From a checkpoint of a small image FSQ autoencoder.
Model: 5.38M parameters, encoder activation reglu, encoder widths [64, 128].
Training: soap at rate 0.0042, 11500 steps, batches of 128.
Data: trained on photos of plants and fungi (iNaturalist), 90422 training examples, 16.3 epochs.
Rows from block 6 of the encoder, named by matrix and row number. Rows with one number belong to one attention dimension. Each number is 128 + 24 x the weight over its row's rms, rounded and kept within 0 to 255. All counts start at 0. Numbers have three digits each. After the name is the row's rms in percent of the matrix's.
# v: window attention value (encoder.blocks.6.attn.v.weight, 128x128), inputs 0-127
# proj: window attention output (encoder.blocks.6.attn.proj.weight, 128x128, transposed), outputs 0-127
v.18 109:102129136176139117156176101183119132132099134112126172113144118128099105145144153132104157122140093096133181159137119154115140131119122093100125127186134071122106127099109097142123133144112156094165169119109142159157124129099095138132075106127122103131081144128107129096114106108129116104158130149157096178120112141165166123131103136096146142103121133148133139121171100149164120130125
v.19 105:116126121102116106108146093120116147132138095089129156077111111140155175123110129123130136134095126162135085072130161139127095154108152088149124119134147104137118128105101134154127128131154120147112164121094085156141150150149129153105162114123109112097084116152130170144079160144138110125104185130149128114150123113147101108102098125094116183130113153146139121158117135154166110177173
v.20 105:108120122159128150135171110143104086150121117141169116139150112114099124125145099120171107138147133120129113114150115140120112162137147129149136115152158111101090103130099118104149079135163146121159127128130129149128132156110084175119101109115172154120164168089084116091164112134134116132176093138117117145155100174102138125169137114122125090107072134154088175177128111102146131126124
v.21 087:126119140100123097120155146092138120116139103150104081137133105096157177109138163180116130143076136155148132118116147132109134112156150121157112136093193116128077103178125140145159112114102113109121109111109164121150136120135110093143102155169154085138113113168143150144136165192136095113128110139087134144121100112135131145118111117121137140121118106116132145107095187129089137147133
v.22 102:119122146138175160132172149145163141137102127087153131127125154105105151121125127142100110121129118091092162131095128132109115104140154110101145103147114117154080137159129119120128083163149144137153152099144128150158126122086100142080134110106102108133098119135117124087132114117144133096113117138149123186165096159170146134096150123078171161112113115101161186122152107143176118125116
v.23 090:137133129149164139157174120094116108134105108142099085127097123098127111118078166122109137155138117119128144139149110136147137111129095125092196092096155145146108184132140119162120157117096141118137107138139081121127123106130145130097107167165121091113136124146169127171149114103106129110129097096133115146137161076141133125123176111117117117098146088143123086149081143098120121112094
v.24 101:135143130116157113144102162129155136108119141203101099129095190108145099113096109120120158121135102134141148169119125115134116137107144163144164125130108117109123164122149191127139149139129104105123141168118127094109139178123154136127176138136146140114118121120109143116136146137104122166124099111127159129091107111096101107121151092124130123156142100160186106083118164169069130126134
v.25 084:118118122145186129129178148178155149097119087127149134107115121131135070131129108129132155124141094140099138176159165148111130130094117098156191115139155162107107106143136124140093105125106136055132117118154138091140117167143109169134143173140128127149100111128107133132112098163113132105135081121123092120092112101134143141121099088130120153104128109159136130088130146153127121131148
v.26 114:095127134113104127114127125136119131131119118146122131109111154140117141134148116097145151088149152152148073045110150105141133143122123134172137131161084135132126178124127150105086157113135108111158132110144109105129125126123124139122165100125156150119109139091063135111119142134182107148162099079092115117139072139121134138118134163127132177176136137147121139151131082157126123160168
v.27 094:180177102129120150094106091109113181167125119163139130112098151179133117168124104132102123126116164122125137134110184107127100128135136143125106133106113195137115091164165146125127094099146112112140134124152131115149150158127165116178157093085136149136139135150144121148154101132137117103136103148100135160114086109059129151155101111101122133139105123131129120125126111149139129143096
v.28 108:085148134154177100145159143135097109107101133101132117124162113100150095134159115114164149109122135147078131127158145124093157102135175095153112093130145107150144094101104106107129138103135153104116164107087135163139141133127134168144137093115130118161085107138120123087119087120158154128092136173130157112117138162158107093151097134092163122132149137123120152139150094117121152107078
v.29 106:123155146146099114144137124124121144095111110137130124156101127116109112149158099110169106139112172167133101079156134103113163111160163121154071148173130138140114112065122172142114129123116111166142104082118108128145110119112128149110116152092136119135097178145120126063163143112170101165130154132120174101157124157136113116150123127157140141139117156139135128138138069135148106140133
v.30 108:075089132120136094129138127134154149110149127157098175130138103127142093097118132139109102137096144130140113146125184157123127138132094112111109142143125084102146086118093127129117117135123120106111124118085110155146117163143112094158065134130087136111111139142112156111120148143127094131121161145110134151108105122130106130125136131131119149148226160160133089150123145135180119168167
v.31 115:125154113148179116129155125152096079119131163133123113156130091130126106137140160169093125151156144113122173122148135153108114106113156107139106120089127084131134081161143095090167098169097118097160167145152140135131180115144115148135105149087103124131120111106148119097158092167113130092118167150135130139106162125124147144147118114107181099123147121129139138129147171107138156101113
v.32 100:133138119124087122111109120142101133133127130149125093135096102157122150156143137140158135115088133158108097078143112098150125122178091159135147128133140150135161124153151160160151161135141112150106063139158142121124101080094149126107110116106170154121146148132155157166119114108106131131130092147135143134166102123122159126140123151176104128115080161132092130143075091160083113148101
v.33 094:115100118124140140143166129102138100151127147155089142088103085099139085122090133135118123149107102119150160125139143111135117119114099053116120118130129075130148119130113073127150110141157159139126172130113126127121107098078108079133128091154078107115154075161150146142107147139139157099076171126130134102128159115148128148112123128113131158142129085122161135129108144111158111145138
v.34 100:144122113113124108151091159125137149109093127179108111157104158093132114121116098103135141151117129158124140157165145170139102109123136136133104135109097092169137112085107144106083137087120130129128151122138131081145159150176130055133168121121141128107124094118087095068131129097151106140156120093128118142141127154110138103154133130123164146138142123188130119114098153131144125107085
v.35 106:119132111158094141137167097137063124121107136158132107137127123112108120140192144149136153130128148103126121109117128133134179087134161122147140161087166136148116117108131130120129100155136121144124102084139137131105107087162092136096114099090087135131105163089089122077132105092166114142153131123106141116162094141117107132138116124153142125129142159169116167174116094158165145110113
v.36 094:112145149146086150162114122144063139162118128105125112109119128140088130151161120158134119127154163118123120071092143093101175157144171097147103107104092154084142101123185116123138117134154101144144167104156134120114110157168122127117138109102107128123120148065122106136154159134124120133097105137111135106117065125127141095133122150139116101127096125136163177097119108124118124126123
v.37 106:159147101153133108156105133098169124144134122127141136131131094091154132095093114140179130153102140149128138125107107147144113129136109114158086118115127177139100117167128091115156144116094125103142160150153113140113157148167104103201129138097087114164111110135134159147123153139097083118101119161136083111081142137136107152100111120085137140139157137158096105098133129110166129108161
v.38 127:140119088126131152149117172105173192140160126114080117130113141108113121111118104128115154093168142143145119167101141150115107126129128114137142121161078101135095096137127134097109123125114124089157140170118095104101187141141123093129163134150134113151096127099121125153164121116127098139121114130133116136132136110118145151102156135089125169176173119179129133085105179129111109127163
v.39 093:147149086148113148159152124119113116145122133126155116116095113190109116069112159105125116118125141123117147134128099101102150096175172167104126142137148098118132074106127146120127137085144133139140157120154086129112131113102173136130098097175128113124137146090126097109155101125142129135162111156133158133161127164130161089151105116137131122130108125136102206118136117104106113157085
v.40 093:114119131089101143083124068164144100110120105129145092091128151156151117132128130142133117126123153110128148089134131085112097090101125165099128147126141141121148174108128122123164111130139119146144099088157113110148114116114131109112106125087147171111133101149139092138099166153124188134133129098147154128132137126135135123116102160154133128118120156095113128166105049132141149198112
v.41 115:124099123116099121131121106142129098099117148159141152118133099143140157148167148102156093138066151131130108090167130095124137129137144135167105156130139119142158133079101144119135109121143141122103095098103063129124095142122125112092098142096101161120073152154166130107110143149112111135110160095148144071164123121141135145118091145150121119114151152094141089184134108164135134129129
v.42 097:156147154160108146144092113174101124144133165149104143123090140150161134109123075090135181109117120165173112115115175107113116139144136142165119110125125156130140134086110168103107121132132135097116126101108105085114141156140117081101149116161102076106129135112082151126168135133158089153104133138126116133164099109130175144162132124103124114172127145171145117114152124123112139113122
v.43 104:111091158119143144156161155136115104110137148133129144119114134151096093132124117107096135128138091119143141142085158119126160138121131070075116109173126090120130106117107128135112103120120116159137157091128101114178118162113129160118057129115087114117100107136123148103078125178157131128126175136122122161177104143143152132087124110134111159151137128127135122154177126160165149153120
v.44 098:108116119124119114133142089149147114074074164150155174131121109073111114105128124119151147102155117152102090130169135144104146152163188105124143110151179113129127124093150116115118099131153146108131140098099118135140116143144091159078091129141126102112123107084121136119126111133134138178135146082074113160165126114135127127132149134149101120148141170167128097100137109141115140147113
v.45 084:132136097104140117137125111155142121143140103106110074112136115105120118124107142143112108107106145115126165148124164145149145135127116101136118088172099129178077120162166054098143167113112115140145141153110152129105114135125085089175121125128134154169093104146164183139135108125113149130146099097167083142110116156136142167121160110128123136178139092116122135104120091121120127126114
v.46 105:115101127126133147146132158152166179155087129137104137083154128130159093111100090137105145130151111152138131159169167114125130153112095088117187096088101102138148149153126095100132177157097093124145144168128139113111124126115117123146155111154150133131129093147087124153141114101102145119159154096120107126094142097141113145120174142125137136149148139133131079095098177122112124156138
v.47 111:136109130143111090107137106112101105121122110123150093136146112115155164095145124114105122171113131087141159089139120161090089081101123123181104150115130160144129129105111147132126079147127099127116126129125130192180131089168135117130153157095106139103122134149164114117138096129152129104102139093095151116142116139120117129155098119147178093130125123114157136181144157107170138103167
v.48 124:160127110114066163108087138120169139144128125128113103124113190170096164125142140124139112110107123120156094153131109101162094136134101166141137112090122145125126109122185168146162148129110110145099096143131125089112147069152168102102153152145163164102139128133117127162124108148118106152120109115133132119132122080100148121121124144148141139159120118104118118101092170148090148126162
v.49 109:114097152151163153142187113182144111123112144123143149122135107110127087112131166160080127105162097153142153105170149132106084132082148066131152110118126094137120139143092113138121070154100142095141145146094110174161117120118093157112092111121088129132104113131110162130121136138148152107144143118135138148147128127138135138143152131066150113098150135119159134147141162104131131129142
v.50 094:171178078125142114163116140122153134147156124122092136141124177155120123101115117121131115136109120143126140152113096155130144136132136131148155122100062144142162143131169126099092159158123091110143106168094147088119145138152116107177144172124163148148130101107120143140184089120128133143109077170099101146114102115113125125090107144104143122158137117150089111118095137154128137100121
v.51 082:138139133119105148117166117149135144119137107098127085148167096114100142109160130086117101136106128164074159138117148113118118120132136156122139117088145156095120091196103107122150150144089126113103143079103099125113147136102154107102085148143178178129174137159139113162109146146147146121137103124127114111136126118132099132175070128135154119148119113125139155120183121121112135092124
v.52 091:092121127139094103111111081107136145132090113161098114149133113135173115118161132129133166132094145137187089108131126118106166137148138184160126157132085099126147089069135144147111118139137128152110129085126136116133149122149138116129129103099129121128088128147107154112110121139178095151124120138142155074153099122111088125138080131102160113160179129148143103143126131177132130114146
v.53 085:101110096138121161161139108124125136122106126123157167126098122155135100185120145120131101127165131122131090140097132130169157162114114105103129137152150111115088131114141134120121130088101155152125125077123128175099119117097074165143096116146133124104121138145101119160109146094124091109156182135101084147166128171168103103113127140110113163110128099125134094150124106139154172168130
v.54 096:091118133087201139148119137104128118137131144141117157119107117071142117115111094149100077175127117135121188123143118121114119107151121106108117140103123140148097110167090076071117120112105127092121150147117098127117142159124123125143136169134143117145128109099157150142104117110109133070130150143116127124102195152114132134141155093107143130142153114122126111115133185109122160136160
v.55 082:125200067138140120161117131077124128138101177096142151143127121120103122142104130124146135140160118121101109150146088130157166139153150110110120101176070134128113122131155113154116140123098102094114111150136146115082145136147108122159149127150128099127140127141110115145135139118143082134130127135151118128136142111128116099130144120068137087133170104158088147080151132113120118131055
v.56 089:088126173130114075114152092123157130128110139161148083110153120159095132140137142116123079132108110137154106135115123091107141122149154139132124142076176132161143120100166145133151129145137128154104127123133147117196138085134152106100097151106130174135155143169117173109134165132138166128106105099116125106148138104127084127160122136151140108156113120121156121183146133152125160095107
v.57 088:154138153101129135094129129105112098154178069136144126170145078117119138111125143128131123110097129124107119144104163149158109137092141105112179156085140126129134088172112113130137114146137152136140096131112112143127114107124118119166089146133098087116170111170157169171126108152143154117117140121113137144117182131134151091106131126118151156099133181120109111118148170072123091129132
v.58 098:106134132134175125106159113136135093117115121174134143171171116076137124095128150101124140165135105163133118157161088146119162115116162124091180127134130133136150099128086163113120071099132152177122123128108112155135079136154116150125115151113130108121126108122069136097102115106137076137136125106134141095143137141118102120136105084125097092095154111149136140136153167098139149131143
v.59 080:149165113139109158132139118139114155175139147113105106114087123128142118112128150102146109103152087169109128110109099107130083124130122155121114097110117107128120110143112125112142131151127110138108133173116147160106167177143116169172181120117115111129173139143195095127155115107115143078121136167117151164117107129163133093182121149111116094131142130102127117088117180107142151130152
v.60 089:144124096085096120133085130138169141157135116103115123165077137142122132132138111144126107117120140091133148141108111096136135129137098198160127129100176163120105106126165138138130143116087119124090114163154163085102102152073154103155146123100125129137146127113184110156104118117113139144106142109136093074119146103130129142118124171151143130148113126080115118068110114126136123115110
v.61 113:098105159092083137115166133128102122145131131123157165123138088151146140152121172117152092152082187126125128112113125108129115101141131143145121155091160138120154160120136138163150095144132099165121112117086160158129113109150163112131094112132137122123148161124164109122139171110124119121135138087105125088171104150103132101125138148143117079112125166114093095167118080137152127175121
v.62 089:122133167176130105152114095113154133109139160121093105144137059125149109115134137145170130139145141189139134137143115147149070116154124114138108110114112093102131117131146103099083121091103127102113098121107122131116176143104122160160117157127111149168123132089121123101154168141143049109151157153115131110129155115081128146105099138098129137153132125111118135103123123113159130089118
v.63 108:104095101152167077143178117129105165122130136120128154146112091099135079135145122128132153145140105133146161155119109184126118110127141119123125128145145108110139120172092114090117082099109145104184143144087129153146190146125097149153114143133133117155130126109104134096165120110158122102168093130115154133100103148137108178165143104105132152104145133129097162135134148100161118118151
v.64 090:165184118127124143137113156150145142113139137091143104108125194090122127135109116123123121125150128104127164155152100116128139099149131128172099126131103147149125154157169160137113168112108143122130109151125117130061164147103133106152161158144117152150129129151140141162140098112107144132175051167130108140115136103110132130116122143146110119150120097121113143120107193149087123123084
v.65 090:186147125113085108105119112132131158117146106119147122151140106116114106171118079141102141116107108118135102100140129142132124135136104186136120142105148180167135141164140121123156136143120111133126115154144149123151125095137177133134146122075122163141134170166162117123098102143107134140159097090158136124130085168150128087105145111139127151110099154121093069126074106150115139122163
v.66 099:087149107134089127106127124102122120120126168172095098136128136131125164154145096141148118136120098148080102091128181117122099150136165153142120167123132117113155121113115108104114089124173107130136127127122121134119137128100128112133133113150159120124094145111066121070164193095167123119144099139151147103148091104127132116143106184123138095144108128147125135181125105148112093135098
v.67 097:126139138085100148077139174132151149136161104120108153116116133185110112139104122112096123140123157109140110110122115087132142153137109095127122142118092170095109129138146109166125156107124124156127126115114125122111100143135132148133181096128114120099182157129136149145060163173101136141079126082149134136155179131161130133109131108146114108143099114084146109084121132176126121135111
v.68 093:109146129124126102123151123141140103152150128074143124130154127145151150128147167101141128140109108118132125145127151140122122100121148066189134118151147091117138129059107144102080111133139131131152150101141099111148153140137100143142091148086150108135091106131110099128134136109196090142110116095130141164136124157084132133111136094146127116112148146171135190113162146100128137156085
v.69 084:120130134110096109132134126147102128116103082058138136131113132127139098059151165165121097124150107101148120115139114106114103133123115120110120110159155144113158126159096150115159142136143133155063106113125115130103101104123166090134134148098126119120158154119152131141081105125113133123120147152156149072160128086116180146126098117172091123105121136094110116134105129127134121177173
proj.18 111:160128099097149157098090152132167167163122145100131090100090131088142137129142134147187077103141155152111096107135166118161140118118164139141111080100112159094133128106108151107115111096106118157118118123143153157093156175158146106109174112120139090122185138109147133126153157138156149120123123132095118122138132142098132123175112166137088112146138135135119127103102111130116114124147
proj.19 099:150136141137130128150102157139153102111147130168155100130130140127102076127138113092139101088174127118123148178162101109133154133169099151114160112185096149114140120145105096150116139117141133139111125080164157097120089116123106106153109131140105139146195122128112127141146098120124118162156118112107125123126178151129144131134158110140170129130124124111131095087123105117095123071075
proj.20 107:140143142085121086151079094118107150084126125103118169136094124149135151157114162117087149136089115172093176116128157152100126068129103132092134130123112116148147130149160159110122162114078130118133148149141096127149078144142174131111133142132129147153121136166168150148114119112133127111088167118163131124118128114134107133068114147121120151115177116108153120104124117140135126132093
proj.21 099:130108129136115102121133100138132137154148139132108176161135102168121080131108096088142117151136162120107131089134073089130110131151085108126141142118089165125154145116149128135118157128142157130144176130116069116106101172139177205103129086106107119136161112119100130133141130093116178154108156133164122126105142125119146109118133144090130130137146161126124092147140110121135143120166
proj.22 100:145137107110130130148121094118140153130169137154105145117127128145128136144147133165120091107131148160128127141136106164158134126119125132123113137160170164079149124136125121170120136078083114123157141150142139178114113141128180099141114100157146080187157161097121107153091137155127156131116124159108151134125162108106099125126074158130115098121113058142105103148128134140135097121176
proj.23 101:152076104111084114110142120122116163142147134117139176136154096154120116107135160148133125109110127175070140144112136067138121111118126108142107132117100126107171111148096126068130115098130137132075076124095166135117167127089103148102139127091116130145136096120094145118095129149125136153125102109154145147098104123159169126119102185135107149135103151129104132108156137137151114116150
proj.24 104:164099131092106139114143113137126092148133122077114140133146118199101163175120115112126146194121144103126119096172115130134129125171148119120145119108125125162116099153110083140116105100129169164107129140173090124126181052118113145153122140140134139144111123178161148108156104128133136100118135118136098139142166130127103127147122146125119129134150132140101123132154089093140110108102
proj.25 093:151087137085095126156086102095119084173137177146109125100127114116111143107102161146117092148131150131112146127148068105157149146152118113084124083116091116154151150113124129111132150099150159150113182107112098157117131129103153119102106104137118095157145114119131117130135081119120156139118161149110137116142181137117120137167150166125110109145148137150112103103160093158107129099131
proj.26 123:167133130111135138093106138188145149115172149130135098121103147123095097148124130154118128142108101076137140192151150159129123137155094118106122092162157129124094117136109150159172096145121128150107149161116145124106117112081146131135115151151136115137141116160161142110135173115100129119099188151146133170146158147139103108111115094135120133138110132127102142084107150162155129075098
proj.27 096:096128134091114123124145143143120081104151125094124115115119128122099171100145084127161079116129136132133102126173111144154119127123097110149161142144129117130149178120111177154141111134056138110153158127103148109150109087115152113086104131142140116104163118125124138114123152163096159100108126133169119117123173162162106111105125148122149120121155141093137118088125159157130149082180
proj.28 109:112106116100130167133127099134188129109145099151143143084088087121115198116136167102099122138125154125141143130107131138134128147119136186125124158128158147080110146098120143149127086134127094172143076100163152155119159141146071089111125122111117123089122111121160111132139128115139114126151133120082075127159102113108140141142165121157111129128120136136149110138150108095138108118160
proj.29 096:125110082108122122099135113151102101137142142117101123087121135153131154145145155092131119127165068119109134132096116143145100114131136150119161126137127113103145142124177112091088140123224143110139130141167130130100119152137126088113165080156123136116159105100140128149110110098097114143133101095130115184109083116129137116139094130148158121146155112161153121181136128147104152118143
proj.30 104:159138154137101153135096104121143131182138158113151089121102098140129107126195137095146125119144118117119120147103071132126118141154136142111155117064114157154150139183105160117106157105131125183148110123116136154109114106141114123123187114121167113133131125135145124147128094080118107142138142108124137120100121100140125155124129066162129106134068111146125134111127115152089167110120
proj.31 111:184099088142108124114127064091137170151104094114104146103129166121177157103136055104156136139110144127138126118097109105110117087123123092118136126136129123152152112070125144147085124114129126170127100105093140115162115143185147105122145100104123147132140104160142131176120129111153154132119098139135156126099120124168111142137131118116090102125113121131112121153141099122132105140164
proj.32 101:137144126186105122119142123100116129133099110090139147127173159127137110120127155108117122107118169109150138145119096156104143145125129196140092140139147110113112177115100120113148119134123114121149162115146106114101135152150134140128130136138102177113170126097093080105166149150122085143141110111149126167117123134105116099088147144088187179140152103111126146156128175108170148105142
proj.33 111:140150139102135125099102130152123132160149106073146156190177134156123126113167124144111156115127131109130104116129091163096149110142113179104098133124100164141112127149072145125096147135090121130089116149129121130137130162180160152138117122084158110165070158125138171164137121141148109161157100112132152128102116159127106122128122120147115106126135151131100110092134141174129114100132
proj.34 101:102138139136114121094143159140158109137157138112141104110130143159114115130099106149157122128102129130123132106091147036107126127112165092143120120129113121098135141122120117121145136173123103130086119122126100140101132056108090172154130127136082112120085121146168119148156138120126144105107107133128115103133086132138136146096122089133105058143127137114118136126189087101124146156100
proj.35 109:149149154097147093056108110099159133130135104114148144137142137138127132112110130092119109137127136146131119121162141121115084119108128159083071076171123118094147119128138125127154109090096124146166154155110119150187108140090158108146117131115176133141132140176152117122129172139125142085103127148122131141143130168128181106098154107117107111123119129117136108133187127101126093141142
proj.36 111:147155097096148080119084115127158112076123131134129118092105180117123137113111076049119155115117105174140105136141128148102096102127104154096147145141136093128117130087124133111150104140090127110154102135113113102167118100140130156144130120143170154146148139154130123107125102090120112125150173161123089103133152150122116131116119134103130165147134105097109089151139108154095141109103
proj.37 095:093103180120145130113158122127088135126145129147114099107119117140127115120127103152135136120108119069130138151150099120124128103146119092157172143095117095116151121100119144155098145095144125127107084082069163110171131144137152171117120105145155105118160119136133135175171102145155173145143131074115150100123114116115110111144141115130134075142153164113165132121114163130095154127093
proj.38 102:127138122128112111108149121125122079113113178146160110099110149131149100131089088137123105178126089099144123124157115167157119112128091119135144111105138146139132122156111131179107158102143156140075124115131152149152128160126124162168072133108113074127120099150175125128098131104132135124174154104122110152127118133137085101117133081144142083136102142156128151118126077133170152117119
proj.39 098:113163126118116109112126148149109114111072154119125148145173154082103103207170133128130130135132127162125128128133118138116147147103117125136135095120108096127137161157148144132137083157115129150118120114139183101132113151121097138125133154074162170085135170128093130136102131097154119113110166120084110120143109088149128149121166172098108145129140121131150123145113172150126162110090
proj.40 105:141126137150138108140098193135108144140145137101133168131114137130117111140141112140121121106127114150150084115118149122133149165135065150177127087173160158141123141154130130136135131131114134112130184183112143163100088122110135127109178141155105125143151164105132168152114106128098097105091146130124162151118070120131133121089127143121126159121102110118108131132109185122146094079142
proj.41 096:105142175138165085118142098124109157115133122090104112146125132136161119125111093131142171128157119115149113128066138161145171082114098151127146100090156137131134106149105101161143118127143103160147129105153169120145111066145133157155153133121153135106150119112113128119111138080134150120116092134087139128124119124123119094141181079117136159130081139123105153120114083096157159117108
proj.42 100:105076117058161097119160136104159152082144147148164107144125121102117141178115142134142116140154124140100124138175105137130158106122124135131125141157139106116125090142154080154151147135121145113121116114130112129125166129123115169129107161150161155113085127144187123134115161127126121137138187082173139134121124122119097138106104131166176132139131189141139130159117097133133115148116
proj.43 103:160121127110151131104099111137140127165132101138129132133115119137119117114138105140180106120110188106122100101176112176139105113147128153141132141143136152131133116112108140131138154128129177123122145130094124163094107088135146102116191138092136127161121177107105143130156122111125154149099122109107144147087167127116067101150099089148129127078122150150157121070095101132112084127119
proj.44 112:146094130118140114110091132127108112152159101137088132177144083170148154146128083111148132150102107131160158130090114128133127152093136133132125126087117133115121086077101127130157145129134104110077115146147107140118121141164099137146156142141125139136089134168163117116148162107161129104107110128156131029132148140109116089119126106121135110092108117126144156172143107096148139126110
proj.45 100:112137160144183124070180147122123124120157140165146147112123117150120134121158101126150126106144106127106133126114133116092083127093091134126145134090121118102157156142080137126086124143100139098110144122147111133137173112113174145103119089146115086104199127111107102118115170103116082150126160140108132125109153125156077081138110143113167141117114135145146125141113135111159148105130
proj.46 101:136145116119129108093080138145157098118150139161133136155109151100113126141110161124126105158140116112126130118118086147159108133123148184130104115160124156129106112162113125126110136128156165116133141149141104129129147130135121126108091153133073080104129150113216128130118149160113150121133134149156084170117157124155198100089110124155117127132117115149086146139124126132146126068088
proj.47 120:139116143159152137151135122142131177148138124101079179142137174153162072114147118144129111108128105141141142139127154108150123137127104123081132134100140119105109162131146086129143158115148125147159164126127138116097101156085104134168121087117139144173099125097112188118107188124094139115139056139134126124104142140155131132094144136120097127098131146104095140102124115122128137167105
proj.48 111:126160122106137079151146135090105102087166135125139133138147129078173066130085114121083141151161104120110134094136120128103126110148150128120117132138131147176137128162100102127095152162139150099164171083121106138155107141098117130115091119133061121149128150114143098117117136100112117135132138150155131112161150149153095122092143127116091146080096112129101128145135111162154140115116
proj.49 113:146108139109117125142103120092157152161138122137086146116104142156145169152146096114142112213112106124105102145109114141145169113132110133109142137142134164131118089100135104133126173123124148151151115092137133114096121160176144118123107118152156089112113128139127096138127094127132138139150145123116124157112156136132143152100084111218124137133109085136081126085133081134151113112124
proj.50 089:094117134142139114102162128139109130128111141125120122088146113093119140129114072136142134166137146096121125141154124094159095128112136099134110145099145123129111114135083146157148113110120127101119153119138141156147173124153148154136138109109057111121121137145167110148118164144100135071160154134141147111093112164130122123176163087135090121152159137128149148082175167116098124076164
proj.51 087:101145130130116112170122119097140106133160182147129173164087144157147187109114102163157148124148139104148114114104123138109112136161141103119151141126151114145143163094184140144132114097105164156104142154170154134163100116182131133101129101109107104121086124124095131106134119124105128130118125157121132141125172097135152081097149157124125137142101147121125116109090154116174124119078
proj.52 094:164101138093145104116136153121125091086190134082186107128116132137084145160136135115119091128157139125091160139138081141129083129123109103109125101147176129126142114158108125122099121096123085151146100172123112143130108132093091108118135127156121151103136140146156133128124128119112119102109168077092122149129113117139120132105192119135140135129121152147141135168137083074120117144123
proj.53 101:167170139103143107095131122118122121126110130163103129158154137086101150075142120116147169119085142099115128130149125146104123119133138149116163092132128161129150129134101145142111129173134135082127128166124125096158107159155206081117142117115096079141181125114148116104132129125148132170113107144145169138107131096099146149148123120138090109123145177138153148090122117111109092120136
proj.54 110:196136101163109116131135090136130149134135125118102129121123140164132116096095106138131117094137136116121095147130109145142097125123101082149112124132122102152188115140135176163120190119144128136155143135108115165145166137172130124124134079132102081135123117124145140176170097136121155187130105095137132129110138083165100151100118135165130103113123120136134141116114088134135124076106
proj.55 103:121124105110144135097136144143149131097116123136078148129129133087145160129112092107133148130113158129137141153109135093109108163112132097136117137070148111115178054080106133109146115153163149147135124086111114145160159118153125141095113155131104144091105116124170101131132117108162104127123129112101093097133145144132126123143095153180125117140114151164188103169128142096108149122167
proj.56 094:159121104141103098134114137150076139135180101090125156145145124106136076127143150149133173124142146126098149119106151152119127148124113147168147096178097091097113147144101113108094111106123089097101162136133114110106085119099105156134151124098151164137085143139111126146077150152103141135099117151114130175117147150133146123102134117099127161108153116117099131105108136141191110149141
proj.57 112:118131088147149126166155111136164148146129149118143104098106123114128115103121135109107125129148102148140152154132120105102123110134091138100121125131108133139123153122120121148156154097148136162132120132098163140141131165148179143121175113139150151148100129101069091156141119105107118144158119131167135116104105098139130177160108097189107094120096065112151173161093120122137186104110
proj.58 100:140109171105114097160144140138122144105113145088121140161137114163126160160146129144137132105099114123113163133101158123129108150109116142137080134115121110106122154077153099143110198167145112131088091152135137108127166164100104142105142099121127143148092163141150125151157109142128177110128083123141148130114128107148153144129146148157164109158108150154107107127178071132085115128109
proj.59 099:096134134117147096181131140100168100096142128118183125116130167118110137122115079140117133157107169144136132142154132113110130112145173121116141176135140128088138113149156119151135122112154127121155100090124119112147119095116132101098094151146169144143103105117113131135128124156109122156180114116158112109112179092097148162088112154130149150122123124161113140126171120134077135103060
proj.60 095:139145154181131131123154117096096130075114142135151149106188113120127171104117108134121136132138158157145101138122134177120128122113143100100092135156091099125129142124165135124138087137134089096156145113123092160115150139175135128103128124163106123122155167160055121118110144120156118109156102158108134102178113150106146119140175135101090113127155145157159136151131143100124152124116
proj.61 111:113132078166117092125093098128120143102102106149110132134141129133103129117179139100116138135116086126132092112132134116103157163120121148114114108149119125116124105125132122111149137147146144121155111135172078085172088120113118179113123158122138166086119119159084132176137169140146129153121121142151145130122110064158147155119132135128132176144111098094135150153105204125114150132132
proj.62 104:148122106137120133131157169106101084135108151150182136165089125144140142122162098088124125115104111116137145106131108119094162123123152136136114171139152114143102112111113120168154151127151117110112131109133098104120115150155133150130095084141174077101130092104137145169137120124086160164137135098131086124117110140158117128189106130120136137085158153184127155115133125131080172126124
proj.63 103:166125170118111151147104122106144097182094139103127107090135158130111158100128142105112114134126145142074118099151138112143113143091100109110164143098120101153102121089156134109102157142152099180102130116142144116116075169139090089131131114116145122110126153141132129172096098159100129114125161132128101168104158115075106078100123112123131119113137132160140140082112117150110135144117
proj.64 094:158091144110144112133136142118123159147113147141076136161097111173131151116120109156178147151113119119135047105113142196170134151142099141103162110128147158131133151127139116113127120133146122154103157149137137146121108093156130168125132095119184127134151134077140120087135170109153096128097153089116157108125111131114124095119146113107152146103114116124123119105152106139138090120169
proj.65 101:105134140122151181110110146151141093118146124157147119111095117137118174114123192150147084158120135142127120151131105106155111147157147124118148120148132078080130136116087171127095130108138146127097097135103101144111122112106121101112133140182098081120127102078126143167125117104141100133124155131071127128110169104123123154150127140148108068159184130135144143156132116135106119139127
proj.66 105:129119125115109155151126133137135155136145097147148147150115168103086099117116100089083152162111133129166129125116099146123164106131110108128151110114125153152140095145136110152155177156123161134115137094117142108158116150139147153099113123129092145122137105150166131142111084173131106167196140112119132135124134148173138167112133098146132190093088135122113140070134131111151170112109
proj.67 093:142109118161103134154124052120111145104097121133147140173131159080165167144113144127131118148073111135111128131106172152122124124125126142121137139142144102151137094114126151119167115134132112130098156189158117095125132129116126115120101154125159112140118075162137136157145133125125112126161134166084116119103131100117105112140157183112145121122164142155096114160130096066141113173131
proj.68 104:145131119157141111131120123099118158086137157150150155116108108095151112121147109136087150122131137161113113108151136154134154157117168186123140106135140137144126105158097105133120098129133158123158094142110149140130095173151165098094166148127116149145131132073114109121067114120151121108148123158143104118131151102170117162129087115133122137145085107110110114161101126135169157076186
proj.69 087:179136103123147093127138117069156163087168150150095113093123123152159173174112100105092127111132144139128129128115138165171116081161139170119162111092135138129124139110168107144112095112153126139198129108171153161108139131134115109153107116124120136157110121127145118101112112111146143112146109129126171153102130196130122147098147111096131093124113125118126130105127139133156125111114